config.toml
encoder_arch = "efficientnet"
dataset = "regions of photos with short descriptions (Visual Genome)"
translate = 0.06
vocab_size = 61
decoder_prefix_bidirectional = false
decoder_connector = "mlp"
lr = 0.0021
eps = 1e-08
steps = 17600
epochs = 33.2
weight_decay = 0.1
Rows from block 2 of the text decoder, named by matrix and row number. Rows with one number belong to one attention dimension. Each number is 128 + 32 x the weight over its row's rms, rounded and kept within 0 to 255. All counts start at 0. After the name is the row's rms in percent of the matrix's.
# q: attention query, key and value (stacked) (decoder.blocks.2.attn.qkv.weight, 576x192, the q third), inputs 96-191
# k: attention query, key and value (stacked) (decoder.blocks.2.attn.qkv.weight, 576x192, the k third), inputs 96-191
q.120 099 [127  36 138 103 169 106  99 103 121 157 166 133 134 168 105  80 179 142 112 173 151  88 140 141  78  93  73 104 162 119 154 116  86 160 136 165 110 111 116 161 125 110  93 167  73  93 139 102 130 176 122 132 183 115 144 110 171 153 210 133 170 122 138 145  47 134 156 153  60  91  74 106 114 171 128  84 109 112 171 112 173 154  95 111 152 127 101  76 165 106 110 110  68 169 152  96]
q.121 102 [131 128 158 177 127 151 107 119 148 155 160 133 106  68 136  48 103 177  89 172  86 110  95 158  94 101 147  82 172 169 113 140 112 119  78  51 190 147 131 169  60 168 108  99 116 156  99 142  91 107 164 127 134 139 118 128  72 173  85 181 121 164 168 108 101  79 150 106 117  83 171 125 148 170 111 132 170 185 139 183 132 159 134 144 116 136  86 165 143 107 141 106 113  89  81 172]
q.122 095 [126 128 141 130 108 134 131 102 152  71 132 116 119 111 111 176 144 148 107 113 165 103 170 101 189  76  77 126 178  90  77  98 155 146 111 169 126 111 155 163 134 113 170 105 120 185 137 170  95 106 152 177 128 122 205 155 111 114 115 136 103 125 144 148 148 171 112 135 120 122 172 131 170 129  75 121 140  90  89  70 128  91 133 139 151  86 151 116 152 127  97 115 104 101 123 145]
q.123 097 [ 98 159 154 168 162 176 138 109  92 114 126 191 180 137 123 148 129 142 154 173 110  87  99 151 118 146 179 138 157  82  88 121 114 118 159 165  70 164 118 132 152  82 161 147 148 126 120 149  87 124  34 112 197 181 138 195 116 162 193 154 124 192 111  98 131 121  96 118 173 187 173  82 117 114 118  95 186 106  82 119 171 141 186 138 115 169 103 167 172 104 175 140 119  95 182 104]
q.124 100 [ 98 174 148 114 110  92 149  93 104 131  65 199 109  90 214 118 122  54 135 101 143 124  87 170 123 106 144 138 128 101 140 175  91 170 121 102 143 114 130 117 110 154 171 117 108 119 110  86 120  84 121 136 115 163 208 138  95 134 139 115 115 138 154 104  93 167 143  94 144 100  75 148 152 109  62  87 119 123 179  44 140 176 104  92 171 117 122 104 115 160 114 113 108 131 140 126]
q.125 101 [187 177  89 103 156 138 139 111 117 143 159 119 140 175 112 177  77 112 111 165 114  58 109  87 172  96 179  67 137  95 168 144 172 174  84  62 111 191 152 143 162 124  95  94 121 130 132 123 126 120 139 113  87 122 121 121 109 129 111 141 125 141 146  75 125 119 100 102 126 157 106 122 197  93 102 136 123 168 141  78 159  98 158 112 122 153  93 166 163 128 204  99  76 134 170  96]
q.126 098 [104 106 102  97  83 134 102 128 131  48 164 144 139 133 200 128 136 121 121 170 126 158 144  88  93 155 144 109 119 104 134 117  89 113  75 103 128  98 122 180 121 124 150 158 153 127 179 197 114 160  91 174 144 160 169 155  92 156 128 130  94 100 132 117 117 112 108 103 130 168 112 175 119 114  36  86 147  87  81 123 143 126 161 147  81  73 194 172 111 175 165 121 143 156  87 132]
q.127 100 [112 123 145 149 137 156 160 142  94  96 181  93  65 184 162 140 128 110 118 115 113 111 107 114  96 132 150 105 157 163 100  79 134 104 143 183 113 118 127 132 148 104 155 160  96 130  76 140 186 121 163 103 153 160 134  94 137 185 163 131 147 178 104 138 103 114  85 174 124 163  91  92 130  57 196 125 178 162 155 124 111 120 153 117 134  94 116  97 155 181 123 117 146 119 107 209]
q.128 094 [127 140 197 128  72  83 114 137  95 183 112  97 125 103 106 113  75 197 144 145 107 142 132  93 149 100  93 223 139  79 159  81 212 135 154 113 208 164 120 103 131 141 145 111  94 103 102  61  84  91 140 126 136 150  93 157 184 148 134 112 111 138 110 161 232 179 163 119 124 157 151 131 181 122 186 109 138  89 113  99 123 190  99 156  93 130 130 162 160 120 111 121 146  80 131 100]
q.129 098 [124 152 137 113  91 114 108 143  88 133 168 157 112 207 185 198 161 115 150 171 106 106 176 135 122  87 128 129 172 130  78 121 115 119 126 139 151 112 110  97 136 184 132 136 140 107 114 181 145 161 170  98  76 144  87  69 176 123  88 147 137 167 162 100 130 214 139 115 113  94  75 150  85 132  96 139 137 138 121 144 130 149 129  85 140 162 133 103 106 109 126 133  89 147 164 152]
q.130 101 [ 85 111 177 139 122 131 138  81 148 115  78 178 145 153 125  98  97 156 160 129 157 135 171 141 132 120 138 112 163  72 173 131  91 155  78  90  92 176 161 175  89 109 132  64 134 153 171 113 141  74  94  98 134 112 141 102 188 104 120  81  96 141 119  86 143 165  68  90 147 130 116 120  70  61 120 122  68 139 175 130  99 118  97 154 125 118  87  82  98 173 111 104 156 162 117  85]
q.131 100 [152 142 130 169 155 135 114  98 156 152 160  95 192 116  73 127 130 138 118 132 130 203 112 147 135 148 127 118 102 125 185  89 106  97 127 159 117 107 109 125  89 101 118 149 156  77 158 159 151  94 125  90 144 138 178 103 204 147 142 100 106  79 182 112  93 113 148 139 124 152 133 142  75 158  73 180 180 123  64 111 127 144  97 185 165 141  84 134  61 119  96 174  52 118 100 150]
q.132 092 [153 180 103 137 168 121 109 160 122 108  84 109 124 158 125  76 133 125 118 179 129 155 156 154 130 161 146  84 122 137 149 141 136 119  68 130 108 167 131 153 149 107 201 166 129 124 164 154  69 149 112 148 146 140 143 128  78 123 133 185  99 144 118  78  97 136 135  62 133 118 147 135 144  95 135 187 149 149 187 137  94  69 122 213 117 173 110 122 134  87 103 131  55  95 133 114]
q.133 097 [161 177 109 123 142  80 124 142  61 152 158 160 115  72 149 162 140 152 152  96 104 147 136 122 173  79 157 159 125  92 100  80 106 119  65 142 125 177 125 173 176 146 141 235 120 155 178 125  98 108 123 163 123 135 124 122 152  68 140 136 138 112 138 115 157 149 160 126 163 119  89 178  92 152 188 175  77  86 131 159 114 176 167  95 136 138 130  75 120 138 146 134 115 128 174 148]
q.134 101 [135 142 147 113 103 140  97 126 128  83  99 121 102 105 160  89 134 114 164  80 189 143 141 159 116 135  38 203 168 166  55 118 110 103 114  88 140 130 107 168 134  84 129 127 127 152 155 115  77 146 133 158 114 135  98  34 123  98 139 107 143 132 127 167  43 161 132 135 103 149 101  86 112 137 158 143 140 125 117 147 129 109 116 143 125 163 123 120 152 125 119  85 184 145 111 106]
q.135 098 [116 104 100 140  92 140 103 100 132 123  83 111 126 109 120 136 149 154 141 218 165 136 144  98 112 179  92 142 125 143 151 144  84  86 140 118 187 145  62 193 153 126 158 144 146 128  91 102  60 163 121  92 155 145 133 129 119  75 137 143  95  99  56 124 133  87  74 136 131 167 115 126  95 134  85 128 128 129  88 119 113 113  85  43 169  97 133 142  95  68 130  75  91  91 109 151]
q.136 093 [ 73 133  97 125  82 114 120  92 135 138 120  93 141 181  93 123 124  72 106 137 112 159 166 168 101 121  95 158 105  67 174 168  85 122  90  93 100 142 118 119 103 116 122 168 113 202 115 149 154 139 149 112 128 136 104 106  92 134 108  75 155 161 112 157 148 172 164 107 151  95 143 145 198  96 164 164  70  82 169 139 111 153 151 145 110 145 147  82 117  49 126  93  91 157 100 126]
q.137 094 [138 107 161 142 112 157 159 103 130 113  70  45 168 175 180 158 129 122  72 141 126  90 139 154 168 172 113 128 133 104  79 172  47 125 188 120 134 130 116 145  85 162 127 125 115 131 135 143  71 106  71  76 108 157  95  86  66 133 165 125 138 140 154  59 146  68 162 160  83 153 154 167 144 158 172 121 164 129 163 108 108  93 145 139 161 144  77 118 156 158 125 104 130 152  83 116]
q.138 091 [132 159 103 157 148 164 123 117 166  97 117 102 138 121 160 134 150 137 135  85 119 101 107 148 159 124 175 146 106  63 149 158 121 150 148 122 167 102 196 161 123 155 171 175 182 106 151 104 123 113  89 129 169  83 120  74 157 130 156 181  86  35  81 126  27 201 125 102 161 103 164  93 144  86 157  95 149 150 140  76 165 103 101 117 202  90 126 135 117 130 162 198 102 121 141 161]
q.139 097 [176  94 140 131 117 129 125  77 165 140 106  94 115  94 123 145  74  90  95 131 166 159 145 118 151 140  75 114 114 144  95 119 116 131 173  94  63 109  85  88 144  89 126 116 133 137 127 115 121 109 139 142 111 167 124 103 166 141 173 129  96 120 169  66 128 134 103  82 157 112 134 186 113 162 128 147 172 144 152  88 141 133 143 102 169 138 152 135 169 112 129 164 173 197 137 126]
q.140 102 [204 136 136 123  85 166  92 174  97 160 181 109 130 114 153 144 146 122 144 142 184 152  87 149 169  38 138  88 118  98 191  84 145 137 151 156 165 107 114 101 141 102 120 132 113 164 135 128 117 108 116 183 207 116 119  94 161 127 143 109 114 144 135 149 129 121 129  97 130 140 136  71 150 105 168 120 134 171 127 119 135 153 119 155 139 205 114  93 167  89 174 101 151  64 160 136]
q.141 099 [183 127 121  77 146 175 131 130 154 109 123 122 115 141 137 121 125 150 144 180 103 125  90  70 132 110 105 135  84 114 178 161 112 132 199 186 178 213 116 142 152 137  28  84  85 107 178 104  95 144 130 156  64  95 165 131  99 121 132 126 157 112  68 149 103 136 108 141 190  57 220 119 174 108 146 138  90 161 190 134 135 142 158 132  93 101 124 118 148 154 138  70 159  98 136 127]
q.142 101 [ 60 148  92 167  67 115 193 132 112 114 161 125  92 109 108 129  83 109 154 143 177 118 194 141 119 164 163  96  59 181 153 106 113 133 108  74 157 107 123 122 145 113  58 112 127 157 139 101 200 133 132 143  99 117 136 123 137 163 123 166 165 138 116 132  90 146 115 136 135 147 124 157 193 123  92 189 126 154 162  44 160 151 106 105  99 124 176 190 151 167 131  88 157 111  48 144]
q.143 097 [147 199 103 148 149  93 173 128 191 123 121  79 147 141 101 101 145 138 129 120 103 100 109 133  99  89 115 148 136 205 136 116 100 128 150  77 129 111 113 156 158  90  77 149 167 107 151 138 186 132 136  79 224 215  63 144  96  80 148 130  81 178 154 121 137  87 108 174  89 165 113 151 172 125  81 120 105 159  99 186 140 128  96 107 140 137 121  99 172 139 113 109  74 156 131 150]
q.144 101 [111  62 140 137 159  91 101 123 103 131 161 164  81 117 115  91  87 182 149 118 131  66 141 121 103  98 165 183 153 130  90 105  86 128 111 201 138  85 150  98 133 145 111 216 110 122 116 120 170 138 104 166 140 117  94 144 139 104 132 123 137 176 111 131 100 107 108 205 141  87 135 202 168 128 164 128 101 140 195 158 122  94 106 126  85 151 197 103 115  83 221 147 162 166 142 114]
q.145 094 [ 93 126  90 102  87 156 165 129 120 120 159 182 120 139 145 150 113  79 164 167 127 120 131 174 103 106 145 129 153 171 144 131 133  96 160 107 110 154  65 112 111 108  72 123 111 212 117 109 121 138 122 120 111 122  66 105 161  95  49 111 136 103 129  79  79  97 132 158 105 152 127 164 114 201 140  96 119 143  57 183  91 102 124 123 115 196  81 133 100 118 194 103 110 120 151 134]
q.146 103 [174 148 137 118 158 149  73 120 214 111  90 146 184  77 155 178 177 104 131 105 190 101 117 127 184 136 155  27 109 115 169 128 165 113 160 106 130 121 163 141 159  93 117 141  88  76 162 104 118  98 145 201 101 175 135 166 129 161 174 159 110 118 148 140 159 103 132 104  93 111 141  93 150 145 168 186 108 114 128 129 149 107 106 132 136 102 102 118 111  86 138 169 182  51 117  96]
q.147 102 [112 120 144 136 197 163 113 173 116 112  94 108  66 100 167 126 134 157 126 119 101 140 158 145 144 122  88  89 107 129 116  30 155  92 112 139 152 109 155  83 184 146  43 171  90 151 190 117 111 146 135 115 114 137 121  67  95 138  67 109 120 111 138 131 129  56 104 129 109 128 128 127 128  78 178 125 137 174 194 118 107  95 147 104 181 114 110 172 101 168  80 133  68  99 120  79]
q.148 102 [188 117 130 124 110 120 122 152 118 124 232 111 123 144 171  92 140 152 107 108 124 121 123 126 126 156 131  85  68 158 111 110 120 118 177 142  82 101 143 100 194 131 127 163 151 164 108 135  84 133 132 147 116 179 149 106  90 160 122 150 146 148 193  80 164 201 152  79  63  71  99 155 114 151 162 143 124 135  97 139  88 146 150  86  76 138 123  95 135 112 123 126 156  87 126 162]
q.149 095 [134 144 154 170 126 114  90  87 155 153 122 113 177 192 124 172 118 146  79 149 165 112 147 144 148  96  93 175 102 190 169 155 139 141 119 142 149 151  66 160  49  95 123  86 135 120 160 110 157 137 109  60 125 141 116 147 104 137  98  87  68 117 127  89 146 122 142 182 104 115 104  40 107 159 136 197 151 113 100 134  79 151  36  99 181 159 123 162 109 179 103 169 158 150 113 151]
q.150 107 [111  81 133 165  78 147 131 125 113  90 142 180 142 155 107 139 151 157 120 178 145  82 161 105 164 114 118 120 128 109 162 117 145 200 138  97  88 150 150 174 134 123 114 136 119  97  94 131 107  83 133 121 182 101 162  71 142 136 137 137 148 183 183 146 112 103 121 108  75 108 158 132  58 110 138 170  53 112  83 124 150 105 133  93 102 129 148  74 178  75 133  88 110  85 117 114]
q.151 100 [134 156 117 131 158 148 131 119 109 136 114 119 164 173 140 123  99 134 137 175  99 144 111 128 163 131 127 112 117  96  29 182  60 174 161  75 158 168 153 142 174 138  83 159 138 144 200 185  81 128 114 146 115 126 131 118  76 123 103 135 139 118 100  47 127 156  93 126  38 147 133  97 123 136 147 153 101 110 127 154  77 107 144 101 147  72 137  61 126 196 168  87  90 124 104  97]
q.152 104 [ 69 110  98 123 102  84 162 134 122 161 117  86 131 129 136 161 150 109 111  95 122 103 100 141 116  97 137 136 176 122 143 177 118  90  85 150 128 143  56 124 153 186 123 172 133 180 157 121 103 115 145 180 121  80 108 207 112 127 143 121  85 106  17 180 144 155 147 121 116 107 202  58 128 199 168 128 170  75 119 131 153 116  94 147  89 121  81  92 126 130 115 152 137 121 170  93]
q.153 107 [148 161 114 154 187  72  81 107 147 105 162  52 125 158 148 107 168 139  70 130  93 141  67 139 112 146 143 129 180 117 146 155 105 178 129 185 106 138 101 108 112 120 102 159 149 127 127 176 129 101 127 121  93  62 122  95 184 103 147 165 132 201 160  72 137 101 173 105 168 106  75 123 121 111 167 135 117  87 137 166 137 155 156 146  82  77 162 143  92 104 135 102 105  79 127 111]
q.154 099 [154 152 117 116 168 125  84 176 114 130 129  83 133 105 122 185  97 191 130 134 158 158  55  76 147 115 165 113 121 124 175 121  96 112 155 106 125  98 141 153 115  86 160  80 142 159 152 148 133 151 147 149 122 163  89 165 115 211 148  88 118 118 120 129 141 100  89 101 145 132  64 181 112 124 151 149 108  92 152 117 100 114 162 115 143 146 152 131 173 132 138 117  97 148 162 139]
q.155 100 [150 113 164  77 155  89  90 113 115 188 134 184 132 121 149 152 111 120  90  82 126 154 133  85 135  51  76  85  96 164 163 159 106 144 109 145 167 115  93 146 157  64 172 157 118 101  98 127 133  94  94  64  67 132 139 147 115 154 124  67 188 117 140 107 115  65 139 150 146 104 129 148 148  75 169 148 133 115  76 176 128 139 128 130 100 100 139 143 153 147 169 181 125 173 125 118]
k.120 099 [181 149 126 116  97 110 126 173 140 112 119  98 104 198 149 137  59 140 167 113 151 165  75 157 100 154 212 117 112 106 107 173 127 106 180 133  92  87 175 114 110  48  84 141 143 159 101 163 107 101 172 146 175  70 121 112 105 118 192 171  62 125 208 138 147  94  95 143  91 155 120 142 110 125 140 141  91 146 169 185 129 102 181 116 115 167 114  96  54 195  86 115 122 139 171 137]
k.121 104 [149 144 104  81 196 134 134 119 222 121 115 103 159  86 134 168 140 129  98 133 184  99 131  84 142 110 156 156 126 154 181 150  94 101 177 173 100 162 128 165 115 163  92 156 120 135 138 173 147  58 143 133 134 153 146 147 130 101 104 124 133  96 152 124 133  80 115 168 135  58 139 122 149 104  47 136 151 134 133  84 201 148 163 111 108 102 167 197 123 145 130 157 137 159  80 136]
k.122 098 [154 161 133 135 173 171 138 115  70 156 108 103 106  90 135 102 127 168 177 197 176  73 144 124 117 149 162 110 145  96 149 122 126 192 118 139 139 169 215 125 148 123 133 132 171  95 174 111 123 171 120  99 111  97 114 139 138 168 132 109 124 100 122 143  92 147  98 104 115 136 132  57 108 144 155 158 177 148 169 136 161 139 132  76 142 107 148 111  60 154 182 121 144 160 148  70]
k.123 100 [100 153  69  71 118  94 125 126 165 121  46 171 133 131  89 134 138 133 134 158 139 146 110 161 131 131 136 135 177 135  86  99 175 174 160  96 113  93  68  82  88 138 132  90 186 118 145 177 136  93 186 118  87 100 141 136 167 133 152  69  93 157 140 134 120  73 156  83 148 148  79 157 128 168 141  80  88  81 106 155 130 161 112  89  92  85 116 151 167  98  80 128 126 135 127  87]
k.124 101 [215 107 137  90 167 111 127 172 137  79 120 137 120 134 161 136  96 136 105  96 110  91 156 120 146 118 139  90  46 138 138 117  97 147 163 132 106  89 161 125 109  92 160 141 129  73 130 161 128 159 165  89 138  86 124 151 139 108  96 106 186 120  95 126  96 139 109 106 170 144 153 120 139 169 138 147  96  96 118 106  74 119  88  89 126 193 150 132 115 161 110 165 150 130 139 120]
k.125 095 [131  57  94 173 105 111 102  64 155 105 128 124 125 159 101  97 135  97 164 147 113 186 183 110 110 143 150 166  83 136 150 144 129 164 171 121 121 143 130 106 152 166 145 120 121 126  19  97  68 137 106 101 141 160 133 114 153 160  67 127 159 197  74 141 107 100 135 176 161  98 128 125  85  68 111 138  57 117 128  94 107 126 156 119 109 125 134  58 106 108  98 107 114 112 136 167]
k.126 100 [ 76 146 115 112 126 112 162 167 154 139  78 148  86 118  79 105 140 213 207 109 174 108  49 122 111 153 139 143  93  96 130 116 123 171 145 162 126 137 183  66 113 157 124 145  66 161 157 143 139 127 113 107 102 168 122 109 106 124 127  95 148  97  59  70 159 123 164 154 132  60 132 118 145 158 188 148 118 142 143  76 144 180 143 135 130 144 132 157 102 116 141 121 167 102 128  97]
k.127 098 [164 102 121 125  96 110 146 171 109 126 106 158  83 137 174  95 148 111 107 109 125 153 110 143  72  98 112 193 129 143 113 105 136  72 143 160  92  54 149 171 106 155 112 142 188 104 151 177 130 106 156 161 119 144 154 119 182 167 119  89 126 156 130 130 117  81 105 120 169 109 153  68 144 143 155 179 125 113 115 147 133 130 113 132 126 145 130 129 107 127 182  79 137 144 138  83]
k.128 089 [110  99 128 189 152 121 104 158 104 142 124 102 126  86 160 143 159  74 128 116 122 135 139 167 197 139 190 143  77 115 135 184 200  89 116 125 181 130 159 106 129 139  85 120  92  94 129 112 179 133 147 128 128 109 176 107 167  98 143  90 171 141  77 156 110 171 130 120  79 152 172 161 143 113 221  96  84 132 157 128 152  96 202 136 117 143  60 124 131 137 128  96 138  76 147 143]
k.129 093 [100  89 180 159 101  66 163  88  69 112 136 113  77 104  95 124  63 128 149  86  98  74 164 140 145 146 106 111 163 108 117  71 181  65  82 146  98 128 102 145  86 153 160 173 153 195 153  89 140 164 130  92 116 112  88  80  92 103 133 140 135 145 169 180  97 110 176 124 110 151 103 112 133 147 180  83 175 134 136  85 180 129 126  89  86 118 160  55  90  82 145 131 165 120 158 126]
k.130 092 [143 198 123 145 155 143 151 114 198 116 102  79 177 160 150  96 126 114 161 136  84  85  87 145 124 195 144 118  72 211 143  93 121 121 131 105 211 138  91  55  47 192 113 120 139 111 122 145 130 125 140 105 155 107 127 133 166 118 105 105 137 138  89 144 110 146 169 131 178 152 144 196 120  96 122 193  97 159 120 105 105 179 125 180 220 152 150  96  87 151 137 146  86 128 134 139]
k.131 087 [105  79 124 121 117 118 142 118 143 122  84 174 118 107 124 102  70 123  88 136 137 141 112 103 111 134 132  77 181 135  97 123 108 133 117 127 216  72 114 129 128 131 118 119 159  87 117 142  90 152 185 174 128 175 119 107  89 138 116 108 177 124 170 117 126 143 157 131 118 177 109  83 116 170 133 195  74 170 153 142 123 174 139 180 124 166 182 206  94 181 177 150  92 169 126  67]
k.132 091 [202 134 138 147 135 191  84 154  98 143 112 157 141 105 108 150  93 107  87  81 133 107 181 141  82 158 191 141 166 188 134 131 150 115 179 148 125 102 123 156 108 132 135  90 175 152 137 113 138 141 121 108 130  85  99 139 169 211  95  86 177 159 181 173 126 166  73 124 138 145 114 108 156 165 125  94 138 108 107 132  66 164 140 175 115 112 166 146 161 146  89 180 106  67  77 155]
k.133 096 [166 153 139  91 182  53 140 122 134 103 133 100  93 127 140 102  90 148 165 216 109 134 200 219 111 129 165 193 125 122 111  66 108 133 159  87 126 117 170 108  88 140 117 121 132 130 115 185 120  51 113  96 153 128 170 137 126 106 100 139 153 154 122 111 108  96 216 165 161 137 141  91 119  33 131 113 103 138  71 122 125 116 117 103 114 147 101 105 102  96 104 125 191 157 108 123]
k.134 086 [109 144 120 127 109 137 143 106 156 100 162  98 109  88 146 188  97 184 132 211 118 110 114 139 152 141 177 117  88 111 119 111 130 164 180 168 103  70 115 153 107 115 133 129  83 138  98 149 125 204 120 104  92 103 168 163 132 103 184 123 127 156 132  79 205 130  79  94 183 138 150 119 133 122  85 121 124 115  73 160 125 118  85 145 159  91 167  70  64 150 149 137 158 155 148 120]
k.135 093 [111 168 116 130  89 132  73 102 198 185 123 162 147 155  85 151 133 153 132 143 162 109 127 131  88 137 137 105 137 100 144 143 153 128 137  91  95  39  68 137 173 162 129  92 151  93  88  96 170 111 117 101 143  66 148 118  78 103 125 109 116 152 110  95 109 177 132  91  65 196  86 112 126 100 111 167 202 125  52 112 113 144 135 130 119 127 132  92 110 106  51 157 131 113 134 105]
k.136 091 [120 136 131 126 145 183 129 157 153 129 135 157  86  83  35 124 116 131 143 159 150 135  91 104 143 178 167 128 122 169 136 108  27 195 169 157 103 123 131 108 160 148 106 108 129 160 134  55  81 125  95  83 135 141 131 160 143 107  82 136  94 170 102 113 111 152 101 102 144  96 135 107  80 115 153  74 115 116 128 168  83 151 110 180 119 171 188 127 135 127 139 100 114 148 134 157]
k.137 087 [124 138 122 134 148 116 165 152 169 154 102  88 168 101 140 131 132 183 121 169 110 122 101  67 158 147 105  96  98 149 126 168 111 146 120 181 145 105 146 183 172 156  73 142 192 134 125 129 129 140 107 201 160 121 139  88 127  92 142 143 182 123 136 150 102 192  95 166  80 136  63 135 137  89 140 156  92  37 113  69  87 111 135 122 164  82 167 122  99 138 108 115 132 138 110 183]
k.138 089 [133 201 166 119 108 104 182 106 106 110 150 140 153 162 167 151  99 115 121 163  77 103  97  49 122 154  88 113  93 110 125 105 129 161 142 115  95  64 161 110  38 143 186 141 114 114 142 116 124 125 117  95 128  99 130 176  99 175 133 131 136  80 110  98 181 153  77 155 107 127 150 130 105 171 108 148 187 132 113 137  71  65 109 138 104 156  90  59 110 114 126 118 111 114 102 122]
k.139 087 [ 87 122 109 164 122 102 156 105 145 159 115 161 102  77 117  87 124 148 112 115 108 136 139 113 120 139 121 121 120 104 159 122 146 118  69 146 101 117 119 155 122 151 142 156 149 103 141 153 139 148 160 146 108 106 143 210  72 155 150  87 128 183 160  99 125  53 174 129 112 104 103 153 188 127 114 199 104 160 131 105 110 143 152 118 130 173 178 152 133  64 139 101 129 131  84 130]
k.140 091 [138 147 111 118 142 117  96 123 118 120 157 104 151 145  98 145  86 100 102 189 106 180 127 129 172 113  92 156 133 110 161 154 113 112 142  96 143 120  93 127 152 135 135 188 102 109 114 117 100  93 114 142 168  81 181 150 104 156 107 183 133 133 171 124 136  85 130 151 103 100 116 169  81 117 161 127 117 119 173 130 123 183 133 153 173 187  98 120 133 149 153 148 142  88 123 145]
k.141 096 [159  67  76 110 151 118 149 152  87 171 195 101 150 137 156 102 109 137 151 120 109 154  59 152 187 118 159 169  86 118 121 174 153 188 160  91  81 134 163 108 128 128 174 115 185  84 127  82 126 146  94 140 134 184 103  91 109 126 151 193  38 121 129 142 176 137 144 146 128  87 126 126  39 115 100 125 129 112 172  59 116 104  65 114 106 148 193  91 169 134 144 151  79 121  80 154]
k.142 097 [133 160  87 155  90 134 141 107 123 101 122 141 127 139 123 123 103 134 171 148 145  79 117 126 149 126 177 135 104  80 155 100 105 132 156 110 168 183 160 149 143 146  55 136 152 152 164  79  97 106 114 118 174 143 149  71 101  85 125 102 141 124 151 146 164 122  92 127 102 101 160 145  97 169 181 163  67 153 105 158 129 106 149 102 111 115  94  85 119 153 111 107  92  90 128 166]
k.143 088 [123 112  89 144 165 126 142 159 129 196 152 163  70 107 170 126 188 198 101 127 151  99 154 131 135 135 103 155 156 147 171 160 107  99 116 138 145 131 145 145 140 124  98 133  92 164 175  99  98  87 109 124  84 155 157  64 128 162 134 102 114 151 169 121 155 158  58  34 148 158 118 101 127 113  62 104 146 108 173 196 112 138 141 159 164 138 119  96 146 174 141 166 138 186 144 103]
k.144 103 [174 161 112 123 166  82 155  92 140 109 125 135 162 114 135  77 141 128  79 129 158 186 100  93  73  90 187 117  98 122 117 109 173 128  49 125 136 173 155 130  65 146 175 132  74 136 151 128 152 128  47 102 107 105 190  80 166 144  90 160 152 166 142 105 126  61 140 155 141  96 112 153  94 110 185 128 153 139  93 122 168  61 155 135 172 163  98 144 103  79 132 137 170 118 129 176]
k.145 101 [105 153 151 113 119 162  99  84  72  84 117 170 143 144 103  91 100 119 146 108  99 112  89 161  82  92 152 152 128  98 128 123 155  98 126 138  93 124 159 140  81 129 216 164 157 128 137 123 110 114 127 175 123 153  99 116 119  68 124 180 134 121 167 138 140 120 144  89  82 138 136 115 106  81 163  63 151 179 119 103 171 157  99  99  99 101 124 102 108 149 147 180 136 113  89 196]
k.146 103 [154 165 153 189 181 111 185 144 150 190 131  93  92 143 134 144 110 120 175 142 118 126 161 127  88 122 113 100 125 134 148 141 161 194 144 157 145 127 146 119 126 148 165 148 169 135 185 142  59 110 119  77 163 132 172  82 120  98 102 147 106 120  91 132 117 136 122 118  95  82  85 116 148 101 128 123  91  86 107 164  91 151 122 124 164 119  32 189 170 168 155 156 159 147 128 144]
k.147 102 [ 82 106 115 159 134 152 168 155 132  98 115 179 167 121 126  97 103  95 162 139 112 147 167 121  33 118 151 210 190  74 154 128 104 105  96 132 175 144 146 125 125 156 139 158 145 102 108 103 106  92 110 117 116  80 161 118 127 119 156 144  98 143  70 116 123 157 108  84 178  87 132 125  94 103 106 154  66 191 102 121 106 124 138 139  87 136  90 168 119 113 185 131 143 162 114  91]
k.148 103 [ 96 165 160 146 138 134 107 125 104 121  91 129 125 114 177 205 128 123  85 176 134  74  76 133  97 164 109 105 110 154 133 128  82 150 126  83 119 154 136 140 104  95  79  87 140 156 161 142 159 149 182 170 128  90 159 131 150 126 145 169 113  67  77 180 120 120 111 138 183 140 170 165  98 122 191  76 125 151 192 135 125  69 105 106 149 121 105 117  75 110 184 120 149 133 144 107]
k.149 099 [189 120 118 106 112 194 106  68  58  98  88 122 167 117 145 112 137 107 179 157 117 193 182 104 132 178 117 158  75  95 172 137 149 161 156 161 104  80 121 122 120 190  99 162  65 134 131  94  91 183 103 126 120 141 120 127 145 152 129 143 152  85  82  92 138 162 126 124 105 171  91  97 116 143 115  95  99 167 164 158 113 119 123 107  85  84 123 110 121 121 137 109 180 121 118 156]
k.150 110 [140 133 135  84 154  82 147 149  91 159  84 110 117 121 122 101 138 152 148 115 106 161 135 123 144 101 123 102 182 107 119 159 170  96 129  61 153  93 128 149 143 121 170  95  88 195 136 128  88  42 101 107 100  98 158 174 132 152 137 140 128 177  86 121 173 132 133 143  92 171 174 128 152  88 152  81 153  84 140 116  94  90 140 120 147 149  70  78 185 169  70 175 117 125 151 178]
k.151 101 [ 88 188 193 153 149 101 144 114 119  80 157  88 127 118 124 141  62 139 127 142 202 143 103 124 144  88  95  51 158 148 136 122 104 110 120 135 139 104 122  56  98 101  84 127 188 160  89 108 134  75 130 172  87 134 103  57 128 151 128  61 115 115 121 128 135 167  67 147 179 114 102 129 121 144 105 149 138 160 118  93  52 137  92  88 198 150 113 123 157 145 152  76 173 150  94 209]
k.152 098 [134 115  93 122  71 111 157 139 135 126 108  89 112 136 130 140  67 124 187 137 109 137 143 131  92 123  96 136  66 140  91 175 132 192 127 181 110 160 147  62 159 157  92 145  97  79  85 123 142  79 133 126 114 191 114 156 101 109 115 157 149 111  57 154 139 106 151 140 163  79 134 103 125 143 194 184 137 148  91 138 149 148  97 100 155  53  82 137  72 119 116 147 104 150 135 206]
k.153 104 [122 105 116 141 130 109 173 119 149 173 118 110 136 173 147  88 114 169 107 135 159 106  93 126 182 144 112 122 150 112 121  80 162 104 132 111 115 223 142 138 145 177 139 185  87 125 130 121  98 150 132 151 130 130  86  41 123 107 119 140 160 120 113 144  79 127 176  99 132 170 121 177 129 134 120 115 119 159 159 117 122 136  95  68 170  67 204 120 122 170 113 115 110 123 152  88]
k.154 102 [133 129 117 137 112 131  51  70 108 189  67 199  82 116 148  84  93  58 144 183 175 128 127 154 154 140 104 121  80 114  83 155 133  89 167 153 131 186 142 122 193 143 149  94 121 148 140 151  28  60 178 105 149 103 115 160 142 124  93  93  83 165 173 133 162 146 121  92 163 112  61 125 198 144 130 140 140 106 148  72 122 181 107 151 149 113 150 149 120  85 130 126 134 133 129 109]
k.155 105 [154 106  79 140 155 111 135  89 116 145 137 153 166 135  74 115 131 119 129 141 123  95 126  95 130 163 107 126 100 186 107 104 123 201 140  80 146  94 130 145 123 114 125 146 157 151 121 160 129 146 105 136 158 125 121 130 124 150 187 161 187 109  83 176 118  68  89  87 106 142 150 146 160 144 153 102 153  79 122  95  81 161  62 111  92 106 113 184 140  50  93 153 113 103 171 119]